From a checkpoint of a small image FSQ autoencoder: encoder activation gelu, muon at rate 0.029.
Rows from block 0 of the decoder of a small image FSQ autoencoder, named by matrix and row number. Each number is 500 + 40 x the weight over its row's rms, rounded and kept within 0 to 999. All counts start at 0. Numbers have three digits each.
After each channel's rows are labels from the 100 images, of 14848, where the channel reaches its highest value: "strongest on" is what is common among them; "patch colour" is the nearest of a few named colours to the mean colour under the peak. Only what is clearly more common there than usual is listed. The data: photos of plants, animals and fungi (iNaturalist). In brackets: how many of the 100.
# conv: 3x3 conv (decoder.mid.0.conv.weight, 128x128x3x3, each kernel summed), inputs 0-127

conv.8:485488505452505553479490499556504495495519507510509518520434502500503503463494459487482561515505531491541518506495492507507514335499545515493498497491511493500501517495499501510504508489523592491479356520500494504488498434488494626494508555487514500497509594475498648381472512499496498487509540512476491531507492510444494503494512481501484486515515508503510510501509485690539523518496
strongest on: phylum Arthropoda (80); class Insecta (79)
patch colour: brown (55); black (36)

conv.71:499511511425516516489526488504498495512486502488500490494484516483498480488513541490506430499497441488478501491504496498487499415494507481516506503530488510515496469504505535482497492518494709510507361496489516485516490593478490608517481509510485436507495585504495651457486495491508499486501493495514506453502543538432515557503507508508501528506486472496500491580483496634590510507493
strongest on: phylum Arthropoda (66); class Insecta (65)
patch colour: black (46)

conv.90:492516476393472543502502490300507459487504515496521494537497503541505484486513463509504533532500403470516494492499527519492520560508557499502493513525496498519533491506499530503484511514499529521519508460474494523501491467507495594439496587503535528504495565502516700433465505481503494462482496484506505539520520515542503523494510499506477506504486386477509498460520477614525493484500
strongest on: phylum Arthropoda (77); class Insecta (74)
patch colour: brown (56)

conv.33:497511489479519508489499494609502496513480502505500481496438511496498486495500440490496580498504566486469515500495495514496513337495547506504504495502501491499466472497496537498504481506509727509477335492496509478506497570472488587562506464505529438500508562497510468417472496495497494485502490506496492457513529502436516527503502508505485518526488577512506491555504492536504515520496
strongest on: class Aves (88)
patch colour: grey (77)

conv.105:510515538395547531465437504447508498510468498480483486492465513467494489524506482493498428471499456492450488498501485486513449484497480515483489496467494503470516523499507521517505497502500596499497434478512513488501507603451471527572501469476500547512496651511497735564496492517492523494535480505497498497486503497349487485507511510482514504470460459518503509532475519495502533535487
strongest on: phylum Arthropoda (71); class Insecta (68); order Lepidoptera (33)
patch colour: orange (47)

conv.14:552492546635495476517447510444486508493501484510491529517474483509508517498496518529496256535499578524543493506486478528502488491499529524525489488455522510487463519489472503526501517477504493484479460536506487499508495652516520466492515515486558529513508402466466415489497517509514513510511519507487485496495466472604475421507508473504526478479499508497486516506556477562467558526492
strongest on: phylum Arthropoda (60)
patch colour: brown (68)

conv.56:495500495460459575508542498414492496504524499501515497497513498514502494481504528490506450506505382487506507494499508501491529554493508492474509503481498495519477507504471501498500502505492419496499647511515508510498490443524502511473494512504474489515505550494495814492528501488506497505484543491491495520491521519524535502504510488508494490486537436489494488507497498523600490478494
strongest on: phylum Arthropoda (68); class Insecta (66); order Lepidoptera (33)
patch colour: brown (56)