From a checkpoint of a small image FSQ autoencoder: muon at rate 0.029.
Rows from block 4 of the encoder of a small image FSQ autoencoder, named by matrix and row number. Rows with one number belong to one neuron. Each number is 128 + 24 x the weight over its row's rms, rounded and kept within 0 to 255. All counts start at 0.
After each neuron's rows are labels from the 100 images, of 14848, where the neuron reaches its highest value: "responds to" is what is common among them. Only what is clearly more common there than usual is listed. The data: photos of plants, animals and fungi (iNaturalist). In brackets: how many of the 100.
# fc1: MLP up (encoder.blocks.4.mlp.fc1.weight, 384x128), inputs 0-127
# fc2: MLP down (encoder.blocks.4.mlp.fc2.weight, 128x384, transposed), outputs 0-127

fc1.179 [148 101 113 112 141 144 127 122 143 126 129 145 109  95 153 160 103 159 118 130 143 105 129  99 160 154 114 139 151 107 115  88 150 121 111 105 135  96 167 116  99 159 137 120  98 131 124 155 129 107 130 152 117 101  89 108 147 109 121 104 113 112 102 168 115 164 111 167 114 135 144 139 143 135 105 109 119 115 104 162 151  80 151  83 132 149 127 149 143 135 133  93 133 103 212 140 139  81  98 103 105  93 150 154 178 143 149 116 133 125 157 121 144 151 115 158 138 173 112 133 149 130  63 132 142 155 137 100]
fc2.179 [103 139 109 148 152 110 154 112 142 145  99 124 116 157 119 163 134 151 167 125  83 109 125 135  86 107 149  96 112 161 153 136 106 115 157 160 120 187 106 136 118 105 151 160 146 113 172 123 128 156 129 127 131 108 159 165  79 105 130 118 175 150 130 129 133  94 129 119 121 139 144 127 139 129 119 166  98 123 171  92 107 104 113 140 143 141 107 102 119 118 136  91 118 161 116 128 160 166 129 137 187 167 115 123  81 117 106 123 120 144 125 113 104 125 154  66 114 117 126 111  80 143 154 136 125  81 116 108]
responds to: phylum Arthropoda (61); class Insecta (60)

fc1.251 [132 127 137 143 130 156 115 133  95 108 130 120  91  90 106 141  86 150 109 143 150 112 122 138 104 142 150 162 129 106 123 126  95 151 111 122  98 106 120  92 152 146 121 137 108 109 119 171 110  94 125 104 129 118 132 127 150 123 149  98 145 124 146  99 166 136 169 111 156 182 141 110  78 163 112 120 142 111 109 119  80  98 119  80 134 142 117 126 131 109 141 128 112 151 172 127 104 101 112 107 110  74 100  86 110 149 147 138 121 119 173 143 126 143 126 180 124 119 121  90  83 145 171 134 146 196 133 123]
fc2.251 [105 129 145 151 121 140 139 135 158 129 119 105 168 166 125 136 174 128 119 150  97 112 111 111 108 112 121 119 128 117 103 104 146 115 131 165 125  92 158 112  85  85 164 159 128  84 155 146 111 117 145 142 145  87 115 130 122 166 124 179 125 123  99  75 148 126  94 102  80 120  96 114 139 133 102 127 113 141 131 178 160 129 119 127 120 151 156 141 119  86 112 105 160 121 101 148 120 154 154 137 149 178 120 123 132 103 124 152 123 129 107 142 121 163 121  65 122 170 132 148 162 130 126 119 134  68 157 142]
responds to: phylum Arthropoda (65); class Insecta (64)

fc1.300 [124 124  68 125 115 150 127 104 128 106 109 128 141 115 190 136 112 146 161 143 111 126 171  81 126 142 121 131 115 138  99 140 113 132 136 116 129 113 114 173 119 149 171 143 127 127 139 108 132 139 119 139 100 115  84 128 176 158  93 156  97 172 135 119 144 112 104 117 103  86 143 116 138 122 129 145  99 164 152 136 108 106 112 112 120 104 133 137  56 156 132 115 127 123 156 124 118 157 124 109 183  90 127 163 127 105 118 117 154 138 107  87 144 139 158 157 106 173 158  98 150 149 136 145 143  81 103  99]
fc2.300 [140 129 165 143 119 146 128 126 148 146 131 122 118 145  90 145 128 148 108 123 169 118 113 123 104  99 123  94 106 136 137 112 115 149 130 147 153 145 169  95 118 105  91 128 120 144 126 133 164  79 161 146 155 111 183 159  81 157 174 102 165 112 138 108 100 123 153 110 148 141  85 131 135 116 130 115 136 119  84 133  99 138 116 133 125 172 130 112 199 103 102 127 121 146 117 120 139  95 136 117 143 133 134 133 150 165 141 160 135  97 129 149 116  75 103 116 152  63  96 159 103 102 144  93 137 133 138 160]
responds to: phylum Arthropoda (68); class Insecta (67)

fc1.58 [133 110 192 126 121  89 156 125 170 126 147 139 125 118 137 123 101  90 107 147 162 146  92  92 127 128 130 115 140 122 126 103 104 146 108 126  90 145 124 131  96 143 164 139  98 132 147 133 108 133  83 118 144 131 168 128 133 168 152 104 157 156 143 122 141 148 162 147 138 134  94 121 109 102 162 156 209 142 100 133 145 115  85  80 144 164 123 132 136 134 112 122  80 120  99 127 119 141  76 122 114 146  88 121 159 152 149 121 124 159 155 159 121 152 139 124 151 128 119 155 120 115 171  95 125 137  95 140]
fc2.58 [144 143  97 125 149 102  99 118 110  95 137 155  92 132 139 151 128 124 137 113 105 113 130 131 177 129 149 139 142 141 135 144 114 105 106 111  94 112 111 113 163 132  90 150 139 132 137  89 137 134 169 137 122 137 108 117 152  75 118 119 124 117 148 186 121  90 141 119 114 167 161  90 139 179 143 146 106  83 121  99  91 129 156 155 113 124 136 137  90 158 137 126 144  85 144 111 121 169 142 166 139 113 156 137  89 151 161 118 138  64 149 115 154 116 119 117 151 141 116 115 181 147  85 149 109 136 144  95]
responds to: kingdom Plantae (32); phylum Tracheophyta (32); class Magnoliopsida (27)

fc1.93 [144 185 133 122 147 131 144 111 155 107 121 106 138 111 117 149 141 108 128 140 139 132 125 157 135  84 162 137 116 169 124 138 122 124 157 190 114 117 150 123 135 144 154 155 135 121 158 107  90 125 126  89 152  93 102 102 113 101 148 145 144 149 102 116 130 161 167 109 120 159 110 105  83 127 144 120 127 125 126 118 129  90 131 138 152  96 156 105 125 144 135 125 130 109 132 167 130 111 127  62 121 125 203 125 106 146 115 172 150 133  90 135  85 127 110 143 133 102 136 138 110  91 202 145 137 105  96 117]
fc2.93 [130 111 136 137 112 119 126 141 124 121 120 141 110 101 143 110  98 178 146  74  83 122 121 101 141 144 102 124 169  59 121 134 143 135 103  91 133 159 117  93  85 118 100 131 114 135 133 145 141 128 116 154  95 157 150 143 133 108 125 152 122 112 163 130 106 117  98 129 115 127 136 133 132 129 102 127 147 136 151 135 113 180 143 144 115 131 157 143 157 172 132 147 136 110 181 143 140 144 147 147 103 113  80 146 134 108 161  86 128 110 159 142 143 108 145 135 113 150 156  99 117 147  67 165  77 164 164  90]
responds to: class Aves (84)

fc1.353 [200 168 101 133 134 131 110 114 121 127 132 125 120 110 182  93 105 179 125 130 149 145 113 151 157  93 166 139 157 141 120 165  83 150 127 143 137 104 131  94 117 120 124  66 105 140  98 124 141 142 125 116 113 129 167 118 156 119 138 138 104 113  75 128 132 155 148 107 152 143 119 128 142 129 107 117 100 111 132 130  86 117 121 129 145 149 145  97 142  74 109 129 147 142 120 136 121 118 142 115 121 104 158 123 177 160 128 112 147 104 140  88 111 105 102 116  90 132 116 157  58 130 112 156 120 167 146 146]
fc2.353 [ 91 103 137 122 130 143 116 116 148 114 115 123 131 127 137 127 143  82 120 136 121 114 123 107 127 115  87  96 156  93 152  98 155  75 137 124 125 101 112 124 156 148 128 197 138 118 176 142 133 135 148 154 118 115 153 152 126 133 128 110  98 133 169 136  76 100 142 178 124 146 129 105  96 119 163 197 129 104 113 143 146 125 168 104 115 120 132 160 143 148 151 128 100 100 143 118 108 108 136  84 117 149 144 122 118 154 131 164 115 154 175  88 140 108 166 116 105 113 154 117 168 136  97  84 143 145 127 106]
responds to: phylum Arthropoda (71); class Insecta (70); order Lepidoptera (32)

fc1.177 [ 96 122 132 120 129  96  91 112 103 154 134 104 117 118 119 166 134 153 130 105 140 155 103 125  87 133 182 154 156 169 108 118  82 116 111 117 136 139 104  99  94 115 150 124 115 153 150 108 114 129 111  84 144 116 102 112 112  93 121 110 127  92  86 114 145 149 129 103 130 177  91  91 131 133 136 121 131 141 116 138 116 122  92 156 125 107 130 101  88 104 102 175 108 105  49 114 123 150  88 147 127 110 127 125 148  85 117  72 115 112 115 112  85 138 141 137 112 138 143 126 119 141 133 108 169 156 142 151]
fc2.177 [134  94  98 155 136 122 157 147 170 128  96 140  95 163 122 111 138 104 110 152 127 133 114 117 154 160 153 116 122  84  99 127 144  95 145 118 141  92 121 152 184 106 128  92 121 123 105 154 137 127 116 170 122 127 170 150 123 158 131 125 167 113 115 127  94 154 103 136 161 106 149 123 108 159 144 126 147  98 115 114 125  89 102  99 140 176 119 151 137 149 148  95 153 103 157 184 127 102 160  96 161 121  95 105  97 174 115 115 134 115 121 138 132 119 111 134 140 169 158 141 127 134  92 127  98  89 109  86]
responds to: order Lepidoptera (33)

fc1.239 [110 141 100 135 171 124  70 145 123 143 165 115 127 133 116 137 125 151 139 104 158 102 154 127 130 157 168  71 143 121  75 189 156 140  80 122 136 113 127 162 125 138 108 121 107 159  87  88 150 134 105 109 142 133 120 146 107 151 131 101 120 145 121  85 119 152 151 101 108 142 158 138 134 150  96 153 178 134 141 119 139 117 153 130 115 146 115 138 116 108 124 146  98 146 110  76 156 114 103 109 115 151  92 161 141 109 115 142 126 128  91 164 120  97 141 117 118 125 100 172 120 124 127 117 138  93  71 136]
fc2.239 [143 115 145 125 103 146 172 118 113  92 108 114 153 119 128 117  98 107 140 107 157 156 132 155 142  92 141 156  97 163 172 124 125 128 171 150 169 117 142 156 157  97 143 106 134  60 130 130 142 156 139 135 100 108 103 135 168 133 137 153 133  86 133 194 150 127 122 103 137 118 137 149 117 106 159 128 112 132  87  75 127 131 100 122 145 103  95 110 125 142 120 178 147 111 131 170  95 110 108 144 120  93 144 131 128 140 169 110 126 104 129 106 148 144 111 147  96  87 152  97 101 129 141 122 144 136 165 102]
responds to: class Insecta (76); phylum Arthropoda (76); order Lepidoptera (42); family: Nymphalidae (27)

fc1.123 [122 109 135 139 102 148 121 144 128 148 162 106 126 114 109 146 147 156 139 127 136  73 123 136 105 157 125 139 179 113 149  90 148 166 137 125 145 158 106 105 121 160 104 110 103 153 122 132 117 119  94  80  76 141 150 117  96 117 155 130 117 136 160 131 114 112 118 106  92 111  95 127 106 110 136 121 143 101  89 175 141 144 138  96 116  93 153 123 118 117 132 156  84 178 147 148  99 111 132  88 121 127 145 165 126 106 114 109  80 127 166  99  98 105 146 167 106  61 143 128 113 111 138 112 159 152 117 124]
fc2.123 [142 161  95 138 144 112 105 131 107  77  93 139 117 123 147 111 111  77  98  96 126 143 122 123 156 127 137 131  91 133 127 154 110 106 131 156 111  95 142 174 157 108 119 113 133 144 134 132 150 189 134 170 168 125 116 164 154 142 129 137 133 123 135 125 123 120 131 108 165 120 155 140 117 136 125 155  80 152 160  70 119 113 108 140 117 154  82 154 136 146 105 112 174  84 118 107 156 133 135 139 140 103 157 124 118 136 108 130 145 124 110 158 160 162  85 113 114 176 119 145 152 127 102 139  83 111 117  76]
responds to: class Insecta (62); phylum Arthropoda (62)

fc1.224 [142 158 121 120 148 107  74 112 110 119 138 156 127 125  80 115 140 108  74 129 132  92 137 142 169 149 138  90 147 115  99 183 101  95 131 133 136  90 147 119  99 121 157 144 144 155 128 127 121 117  95 144 148 101 149 103 142 178 161 117 137 138 115 114 162 152 122 140 147  99 147 158 130 163 143 129 147  98 105  93 124 104 107 149 135  75 130 131 161 103 153 175  88 104 137 109 116 110 122 128 118 145 147 162 141 155 118  95 125 117  92 131  86 109 108 123 136 126 137 130  73 146  82 111 151 100 139 144]
fc2.224 [131 119 140 143  85 125 139 131 122 139 120 110 103 126 113 164 114 121 143 112 133 128 118 150 112  85 135 176 105 177 143 114 120 156 133 113 132 104 110 132 100 160 116  59  95 144 130 155 150 158 157 148 125 168 120 123 102 139 150 113 141 126 110 152 111 131 132 100 106 103 124 132 160  81 141 105 159 211 148  92 108 155 108 102 139 164  98 127 143 150 129 124 127 143 117 126 169 131 155 122 131 122 127 104 131  99 142 133 157 158 118  90 117 124 173 141 126 156 111 115 136  94 151 136  99 122  81  61]
responds to: class Aves (84); order Anseriformes (25); family: Anatidae (25)

fc1.183 [104 132 125 141 136 134 115  94 156 126 115 100  80  97 118 122 103 162 105  84 132 115 155 114  95 116 159 119 134 119 129  93  84 120 102 124 100 124 113 113  93 133  84 125 151  88 161 121  80  98 135  90 109 139 136 144 120 161  92 155 129 145 123  88 150 169 119 160 101 126 144 147 119 118 138 139 122 119 124 150  85 139 115  73 113 100 157 138 140 113  97 133 172 136  81 148 144 110 111 126 156  87 133 133 111 129 131  97 109 170 107 116 100  89 110 131 150 170 100 126 113  96  99 126  81 115 145 131]
fc2.183 [126 100 140 134 120 105 142 146  96 115 137 127 194 143 154  90 180 140 134 140 144 104  69 132 135 113  80 111 113 154  99 182 180 133 107 133 141 122 134 143 134 145 146 127 104 150  84 163 164 119  95 143 133 113 113  71 131  90 161  98 147 127 109 160 129 106 139 169 148 139 106 135 130 136 113 123 131 114 134 120 119 113 115 165 122 135 139 140 103 150 157 137  77 106 169 154 132 119 143 118  81 134 137  98 132 125 114 150 135 106 127  93 143 144 127 134 106  89 118 115 168 146 167 108 157 129 110  92]
responds to: phylum Arthropoda (66); class Insecta (65)

fc1.212 [100 109 144 142  96 148 104  76 108 124 146 121  74  94 123 151 116 150 128 128 152 104 144 131 108 168 116 126 137 125  89 135 148 171 142 112 127 159  78 118  92 157 159  98 121 140 128 113 152 118 114 155 146  98 129  97 116 170  79 160 114 127 126 115 127 118 102 105  87  93 144 155 143  93 102 137 156 147 105 118 123 151 158 119 108 125 134 125 136 172 124 139 146  86 112 151 114 116  62 132 111 138 107 149 171 149 170 112  89 144  84 137 131 140 107 123 127  99 108 144 168 134 141 137 121 131  93 147]
fc2.212 [110 123  81 144 124 157 112 187 162 150  89 129 158 131 150 133 101 152 118  92 141 160  85 119 160 144 111  95  76 111 139  95  98  84 105 132 154 129 162 132 119  92 142 166 124 154 143 162 136 155 139 116 112 139 160 178 150 133 143  76 138 139 165 132 151 139 131 112 135 120 115 107 133  92 135 124 122  78 130 159 124 103 119 106 188 133 131 118 115 108 134  97 107 132 171 144 128 122 145 114 116 116 107 123  96 143  90 115 134  83 160 140 121 110 117 126 132 100 165 124 106 151 139 134 142 137 160 104]
responds to: phylum Chordata (93); class Aves (91)

fc1.121 [122 117 158 115 147  88 106 119 108 155 105 110 147 104 117 149  86 136 129 122 155 131  97 114 126 128 157 152 124 172  88 107  80 106 131 123 142 121 123  92  72 122 114 120 105 126 123  87 102 102 139  87 122 105 127 102 117  81 108 127 127 135  91 108 148 140 129 124 111 157 108  72 141 150 123 134 114 125 140 142  92 115  91 177 133  88 111 114 124 148 106 138 104 120  96  77 145 149  77 152 104 113 133 126 158  78 114  94 124  89 124  97 119 138 133 124 120 129 145  96 115 109 140 105 167 153 155 166]
fc2.121 [121  92  94 162 140 123 152 142 158 117 103 136  98 165 120 116 135 116 114 149 130 133 121 126 145 160 140 113 126  86 105 125 154  86 142 112 137 104 121 164 183 118 134  95 130 131  96 161 141 126 108 167 128 119 175 148 120 164 127 131 165 112 114 133  94 162 101 126 148 107 153 145 120 161 138 129 143 107 100 119 141  97 108 100 145 172 125 148 129 147 147 106 143  98 148 200 115 105 162  89 155 113  96 106  93 174 127 102 124 121 122 137 123 111 113 135 128 168 152 151 126 138  88 119  90  85 116  83]
responds to: order Lepidoptera (32)

fc1.16 [149 129 146 146 103 125 104 108  67 104 126  76 123 142 110 128 109 124 134 140 139 115 131  85 135 149 110 106 100 153  94 133 108 111  87 112 141 102 120 126 102  97  74  66 134  84 121 131 134 104 111 127 119  96 132 132 127 115  94 134 104 134 101  93 140 146 124 113  95 120 121  90 132 109 148 102 130  91  69 145 132 122 107 129 135 101 145 159 107 190 133 106  95 126  92 114 125 117 112  82 132  91 116  89 107 117 114  73 168 107 117 109 123 116  98 137 121 152 119 104 129 115 138  95 161 124 115 121]
fc2.16 [ 99  73  98 119 132 108 135 143 147 134 127 149 114 108 111 146 146 142 122  94 132 135  87 155  95 100 164 108 136 128 141 112 121 121 151 123 116 131 102 106 121 160 139 173 103 192 129 130 106 169 145 133 115 143 111 150 127 108 162 117 127 145 130 138 122 121 120 148 130 148 133 180 133 142 108 137 132 132 188 117  94  93 128 116 109 131  93  82 137  79 171 168 139  85 107 129 122 125  98 171 110 157 143 153 148 128 112 157  44 129 120 159  93 116 142 136 103 106 110 141 126 164 110 135 131 125 145 124]
responds to: order Lepidoptera (31)

fc1.205 [140 144 168 101 115 139  92 102 107 139 138 147 106 124 103 158 170 157 176 135 116  93 119 103 187 145 114 149 120 159 127 143 134 142 153 111  98  88 113 123  98 130 131 155 159 111 140 121 134 125 110 116 131 130  95 130 121 125 168 124 131 112 145 118 150  86 144 113  66 105 145 146 131 148 171 160 133 122 119 111 150 150 114 106 131 152 147 128 146 143 137 148 127 133 125 115  84 148 104 166 164 123 160 139  87 121 129 132  93 101 167 118 143 110 122 138 109  75 128 124 203 101 134 102  83  87 127 130]
fc2.205 [128 162 107 107 163 105 155 150 144 109 130 129 135 140 115  89 122  95  93 115 136 144 127 159 118 128 118  96 132 108 132 102 116  87  96 156 140 175 142 140 154 139  84 122 114 150 150 139 138 166 147 119 121 111 145 138 135 115 110 139 102 155 108 119 116 170 152 150 202 148 122 108 127  87  64  79 131 130 136 108  96  86 129 129 156 121 108 142 108 111 115 125 131 111 168 123 182 119 137  63 121 131 108 109 165 139 131 129 169 120  96 129 132 139 135 148 124 162 125 127  82 131 146 146 153 168 139 122]
responds to: phylum Tracheophyta (25); kingdom Plantae (25)

fc1.125 [162 131 117 139  90 100  86 134  82  87 157 134  79 119 138 124 163 124 165 117 110  87 130 153 125 142 157 150 141  99 103 112 109 148 131 140 165 126 119 135 136 136 119 157 181 195 145 133 138 147 112 146 109 101 140 128 139 125 168 131 131 170 123 110 125 111 138 140 193 168 131 109 116 122 137 119 142 124 132 146 105 116 112 109  87 123  72 132 129 157 131  94 142 144 141 168 116 113 134  85  78 122 105 100 142 107 115 131 138 164 100 110  86 105 111 109 104 146  96 130 153 132 106 116  89 132 135 134]
fc2.125 [136 120 131 111 151 135 140 107 126 188 110 125 128 132 142 163  92 114  93 155 139 147 142 106 145 144 100  91  82 144 154 135 116  79 145 144 114 124 122 107 151 115 109 109 102 108 141 127 135 138 134 102 158 118  96 116 107 117  67 147 140 125  90 136 133 167 145 125  85 131 114 162 124 106  98 152 133 164 129  89 150 141 133 127 167 119 171 145 148 100 123 142 127  97 113 147 157 103  94 165 133 107 130 152 101 167 141 135 118 113 129 176 181  87 148 164 106  97 123 136 106 148 160 147 122 104 166  96]
responds to: class Aves (86)

fc1.316 [116 125 149  81 102 108 133 107 151 154 125 124 110 125  98 104 129 108 163 162 175 154 116 101 121 129  78 103 153 151 155 129 107 137 137  84 107  80 109 101 124 131 123 185 129  85 154 112 165 127  97 109 112  99 140 119 106 161 133 139 141  86 106  91 131  95 121 180 163 110 103  81 100 119 136 138 156 124 128 130 117 122 104 125 135 136 130 134 151 133 150 122 117  95 140 128 124 136 123 122  55 164 101 141  84 149 117 117 112 135 104 123 112 110 127 164 155 111 146 135 114 147 126  72 116 146 157 129]
fc2.316 [150 174 110 182 129 106 136 124 117 108 130 114 109 133 173 105  99 134  90  86 113 116 125 151 143 111 155 116 136  97 142 138 147 111 138 167 189 122 117 137 156 151 117  88 119 172 112 143 129 123 149 172 151 164 116 128 134  98 157 140 104 148 134 155  90 128 137  88 129 120 161 158 103 153 113 123 116 149  95 124 119  90 142 113 101 111 129 141 128 126 120 164 176 111 133 124 119  99 124 103 134  77 132 123 159  91 106 115 149 125 160 132 131 127 161 107  70 137 131 101 154  99 119 184 135 120 107  97]
responds to: phylum Tracheophyta (28); kingdom Plantae (28)

fc1.216 [ 94 130 100 127  81 138 140 105 123 110 121 143 138 101 151 125 115 144 128 130 127 151 126 110 103 155 126 114 127 162 147 130  89 120 135 116 135 135 129 148 119 163 132 146  80  89 128 164  82 123  87  95 104 117 124 167 126  93  65 153 166 123 122 140 144  97 137 121 141 147 139 126 129 109 149 170 113  95  97 132 134 132 113 114 131 159 148 114 123 139 132  97 106 101 143  97 139  95 106  90 149 128 127 163  91 108 127 167 166 135 202 142 151  95 153 129 122  86 110 123  80 162 133 137 121 119 183 119]
fc2.216 [171 131 132 145 113  92 150 127 124 121 161 113  95 155 145 105 109 100 138 124 135  93 150 136 163 138 117 173 112 140 112 141 115 157  91 124 162 118 128  93 117  81 116  91 140 165 113 141 151 130 158 127 115 154  95 125 132 140 111 136 139 111 131 104 157 164 111  93 135 130 132 141 147 142  72  79 149 143 131 141 121 170 114 113 147  77 115 132 114 103 101 193 157 118 151 124 128 167 127 137  99  82 108  92 143 157 136  93 140 105  70 151 129 133 117 135 185 147 140 141 153  99 141 118 121 119 129 120]
responds to: order Lepidoptera (34)

fc1.187 [100 140 167 131 124 125  82 148 166 120 155 119 162 126 124 111 118 141 131 159 126 137 146 116 119 146 136 133 111 138 112 122 122  94 105 128 115 158 123  95 125  99 107 111 112 129 120  88 205 111 141 117 163 153 140 145 142 125  61 162 125  91  80 137 140 158 158 122  99 143 120 107 112 120 110 116 112 121  97  83  88  89 118 116  62 152 133 101 153 123  98  74 172 112 161 139  97 142 145 138 113 142 120 126 138 131 119 127 118 157 148 130 158 103  97 169 120  87 124 124 122 125 137 125 118 164 150 142]
fc2.187 [185 107 112 112 153 134 135  96 124 135 100 117 112 153 106 160 135 136 126  70 146 156 124 144 133 110 131 120 136 134 141 113 129 144 101 115 163 128 141 151 145 165 136 156 112 148 136 133 110 142 133 137  91  99 143 107 114 137 171 104  67 145 133 103  98  57 102 154 144 104 108 137 144 146 144 129 159  96 109 128 178 125 111 155 185 105 175 171  97  95 134 154 122 144 145  91 125  83 103 128 134 131 111 128 122 145 132 105 120 110 116 156 114 180 104 119 124 163 154 124 130 128 128 105 162 106 104 131]
responds to: phylum Arthropoda (69); class Insecta (67)

fc1.10 [118 142  88 145 137 144 134 115  98 112 147 176 147 116  83 118 152 121 102 130 140 109  97 106  97  84 118 111 126 115 147  84 121 141 131 148 153 138 107 113 104 179 144 120 131 134 134 119 166 127 143 115 120 136 104 118 143 141 135 109 130 149 138 104 137 174 150 147 142 153 112  80 132 141 146 115 136  75 123 136 133 148 110 128 147 112  96 130 144 177 127 187 117 130  91 139 104 152 126  88 152  60 113 154 116 155 112 109 173 144 180 110 138 122 160 110 114 114 156 107  64 138 102 126  96 129 131 103]
fc2.10 [140 109 126 150 118  93 125 100 103 115 114  86 109 134 164 181 112 146 115 103 122 117 135 161 144 147 137 177 150 124 107 155 159 150  93 129 131 115 159 138 123 113 110 141 127 145 111 127 113 144 138 132 123  74 109 115  89 146 130 123 128  90  99 135 157 137 129 167 122 164 144 120 149 136 127 161  94 153 110 136 142 120  93 125 101 158 123 135 131  73 142  90 127 159 150 113 125 109 102 150 114 134 119  97 136 104 147 157 111 116  72 152 130 130 138 118 133 187  92 155 163 113 169 125 104  95 144 203]
responds to: class Aves (85)

fc1.236 [ 96  87 110  98 151 149 129 117 140 115 150 141 161 116 153 106 179  96 141 142 114 143 157 155 166 131 114 122 125 116 148 172 131  84 135 115 121 140 129 163 129 142 162 123 115 127 112 131 136  83 105 125  63 124 162  88 145  81 126 161  99 129  89 115 125 132 112 162 161 120 137 101 149 108 111 155 147 110 127 126 167 111 143 132  84  90 138 116 129 162 112 136 161 115 127 168  94  95 126  92 176 190 125 144 131 153 110 118 121 117 104 148 102 146 146 129 147 134 102 133 156 130 131 159 100 131 143 102]
fc2.236 [151 140 128 154 166  95 109 135 154 121 108 136 127 181 137 116 132 180 113 129 127 120  89 101 107 186 148 127  98 115 122  97 130 120 155 164 110 141 145  86 110 166  93 126 107 126 149 107 102 145 118 115 124 102 112 146 143 132 139 118 148 126 160 145 129  83 119 133  85 128 118 117 128 114 159 108  89 146 136  80 142 145 120 147 138 194 120 102 152 121 156  76  74 157 153 114 178 136 129 154 107 152 107 109  99 112 155 141 160 144 148 100 129 114 132 136  97 173 134 130 110 107 122 124 105 136 102 148]
responds to: phylum Tracheophyta (26); kingdom Plantae (26)

fc1.206 [140 145 133  85 113 110  65 101 117 112  87 129 102 132 128 171 122 174 102 161 140  71 146 161 194 203 145 137 124 120 120 138 148 114 122 123 128 115 145 109 125 129 108 142 124 109 122 118 102 147 110 141 146 171 148 110 132 157 144 112 155  33 120 109 162 114 123 123 122 118 164 109 132 116 150 148  94 130 134 106 112 119 115 147 105 149  87  97 117 121 123 118 156 146 100 109 111 112 103 144 162 124 154 118 101 140 136 128 147 126 122  83 135 163 108 108 126 126 143 143 139 112 137 135 145 112 147 119]
fc2.206 [115  94 127 130 180 153 154 144 147 145 139 102 126 137  81 101 123 125 134  97 118 163 138  87 100  89 105 120 145 104 116 115 113 112 106  89 158 139 107 140 146 115 147 135 139 125 163 142 133 104 144 108 119  98  77 145 136 122 132 139  90 211 148 130  80 114 142 140 163 111 111 138 128 115 121  99 151 117  89 143 167 112 174 145 159 102 169 156 122 139 130 143 141 130 151 125 111 121 120 116  83 132 103 167 167 144 155 155  77 114 161 167 133 101 122 125 120 136 132 109 109 100 124 118 145 131  98 122]
responds to: phylum Arthropoda (60); order Lepidoptera (31)

fc1.309 [146  77 163 114 121  89  97 114 133 124  91 110 157 153  83 137 186  77 166 149 154  91 110 157  97 115 116 107 126 130 115 127 150 140 151 120 129  90 129 154 112 128  96 137 131 145 115 136 129 124 134 131 105 119 101 143 143 127 125 150 118 118 149 121 126 128 143 156  99 141 113 124 106 110 118  99 109 116  74  85 124 150  82  95 142 102 115 102 159 149 144 128 105 160 150 133 114 135  89 142 129 155 168 145 156 102  86 128 113 137  88  96 151 103 148 162 121 132 160 157 118  77 118 133 144 144 165 170]
fc2.309 [123 112 111 133 109 154 130 130 110 140 150 125 130 101 165  96 107 154  79 122 109 153 139 134 178 123 102 128  89 150 118 131  76 109 121 127 151 132 132 121 123 171 142 131 112 131 137 131 100 121 117 166 127 162 130 143 123 128 140 112 130 132 102 129 133 155 112 101 124 107 109 113 149 134 124 134 125  82 163 181 140 107 147 177 167 131 148 111  97 133  99 147 165 106 110 161  96  83 134 134  91  77  96 138 118 182 144 111 126 127 147 183 131 114 119  96 128 129 115 100 165 181 163 132 166 120 106  88]
responds to: phylum Tracheophyta (26); kingdom Plantae (26)

fc1.140 [140 109 146 104 127  92 146 100 128 134 120 136 108 130 147 110 134 116 118 130 148 145 153 151 155 123  96  89 184 161 123 167 130 162 101 165 149 190 159 123 154 104 142 140 122 115 142  70 113 133 155 125  70 109 130 128  88 108 114 164 140  78 141 101 163 123 111 166 117 123  88 143  79 122 109 137 135 112 108 118 132 138 179  94 119 107 106 134 132 150 165 150  99 105 133 145 129 150 124 130 162 140 115 105 116 116 160 100 158 126 126 140 109 139 150  93 124 152 138 120 143 137 151 148 102  74 146 104]
fc2.140 [118 158 123 135 150 159 110 136 110 154 125  98 161 120  95 173 102 116  80 116  88 153 116 116 112  82 143 180  87  96 138 120 133 124 142 140  99  63 134 127 119 140  96 119 142 126 127 169 127  69 120 149 162 130 116 140 156 130 157 112 128 160  97 137  97 134 145  79 133 189 166 130 135 151 143 120 117 143 124 148 116 142  98 177 131 130 145 128 121 128 133 123 147 153 156 141 102 120 163 134  98 101 128 117 132 148 115 124  93 128 112 104 155 134 109 176 132 116  83 162 136  92 138 102 153 110 120 140]
responds to: phylum Chordata (93); class Aves (87)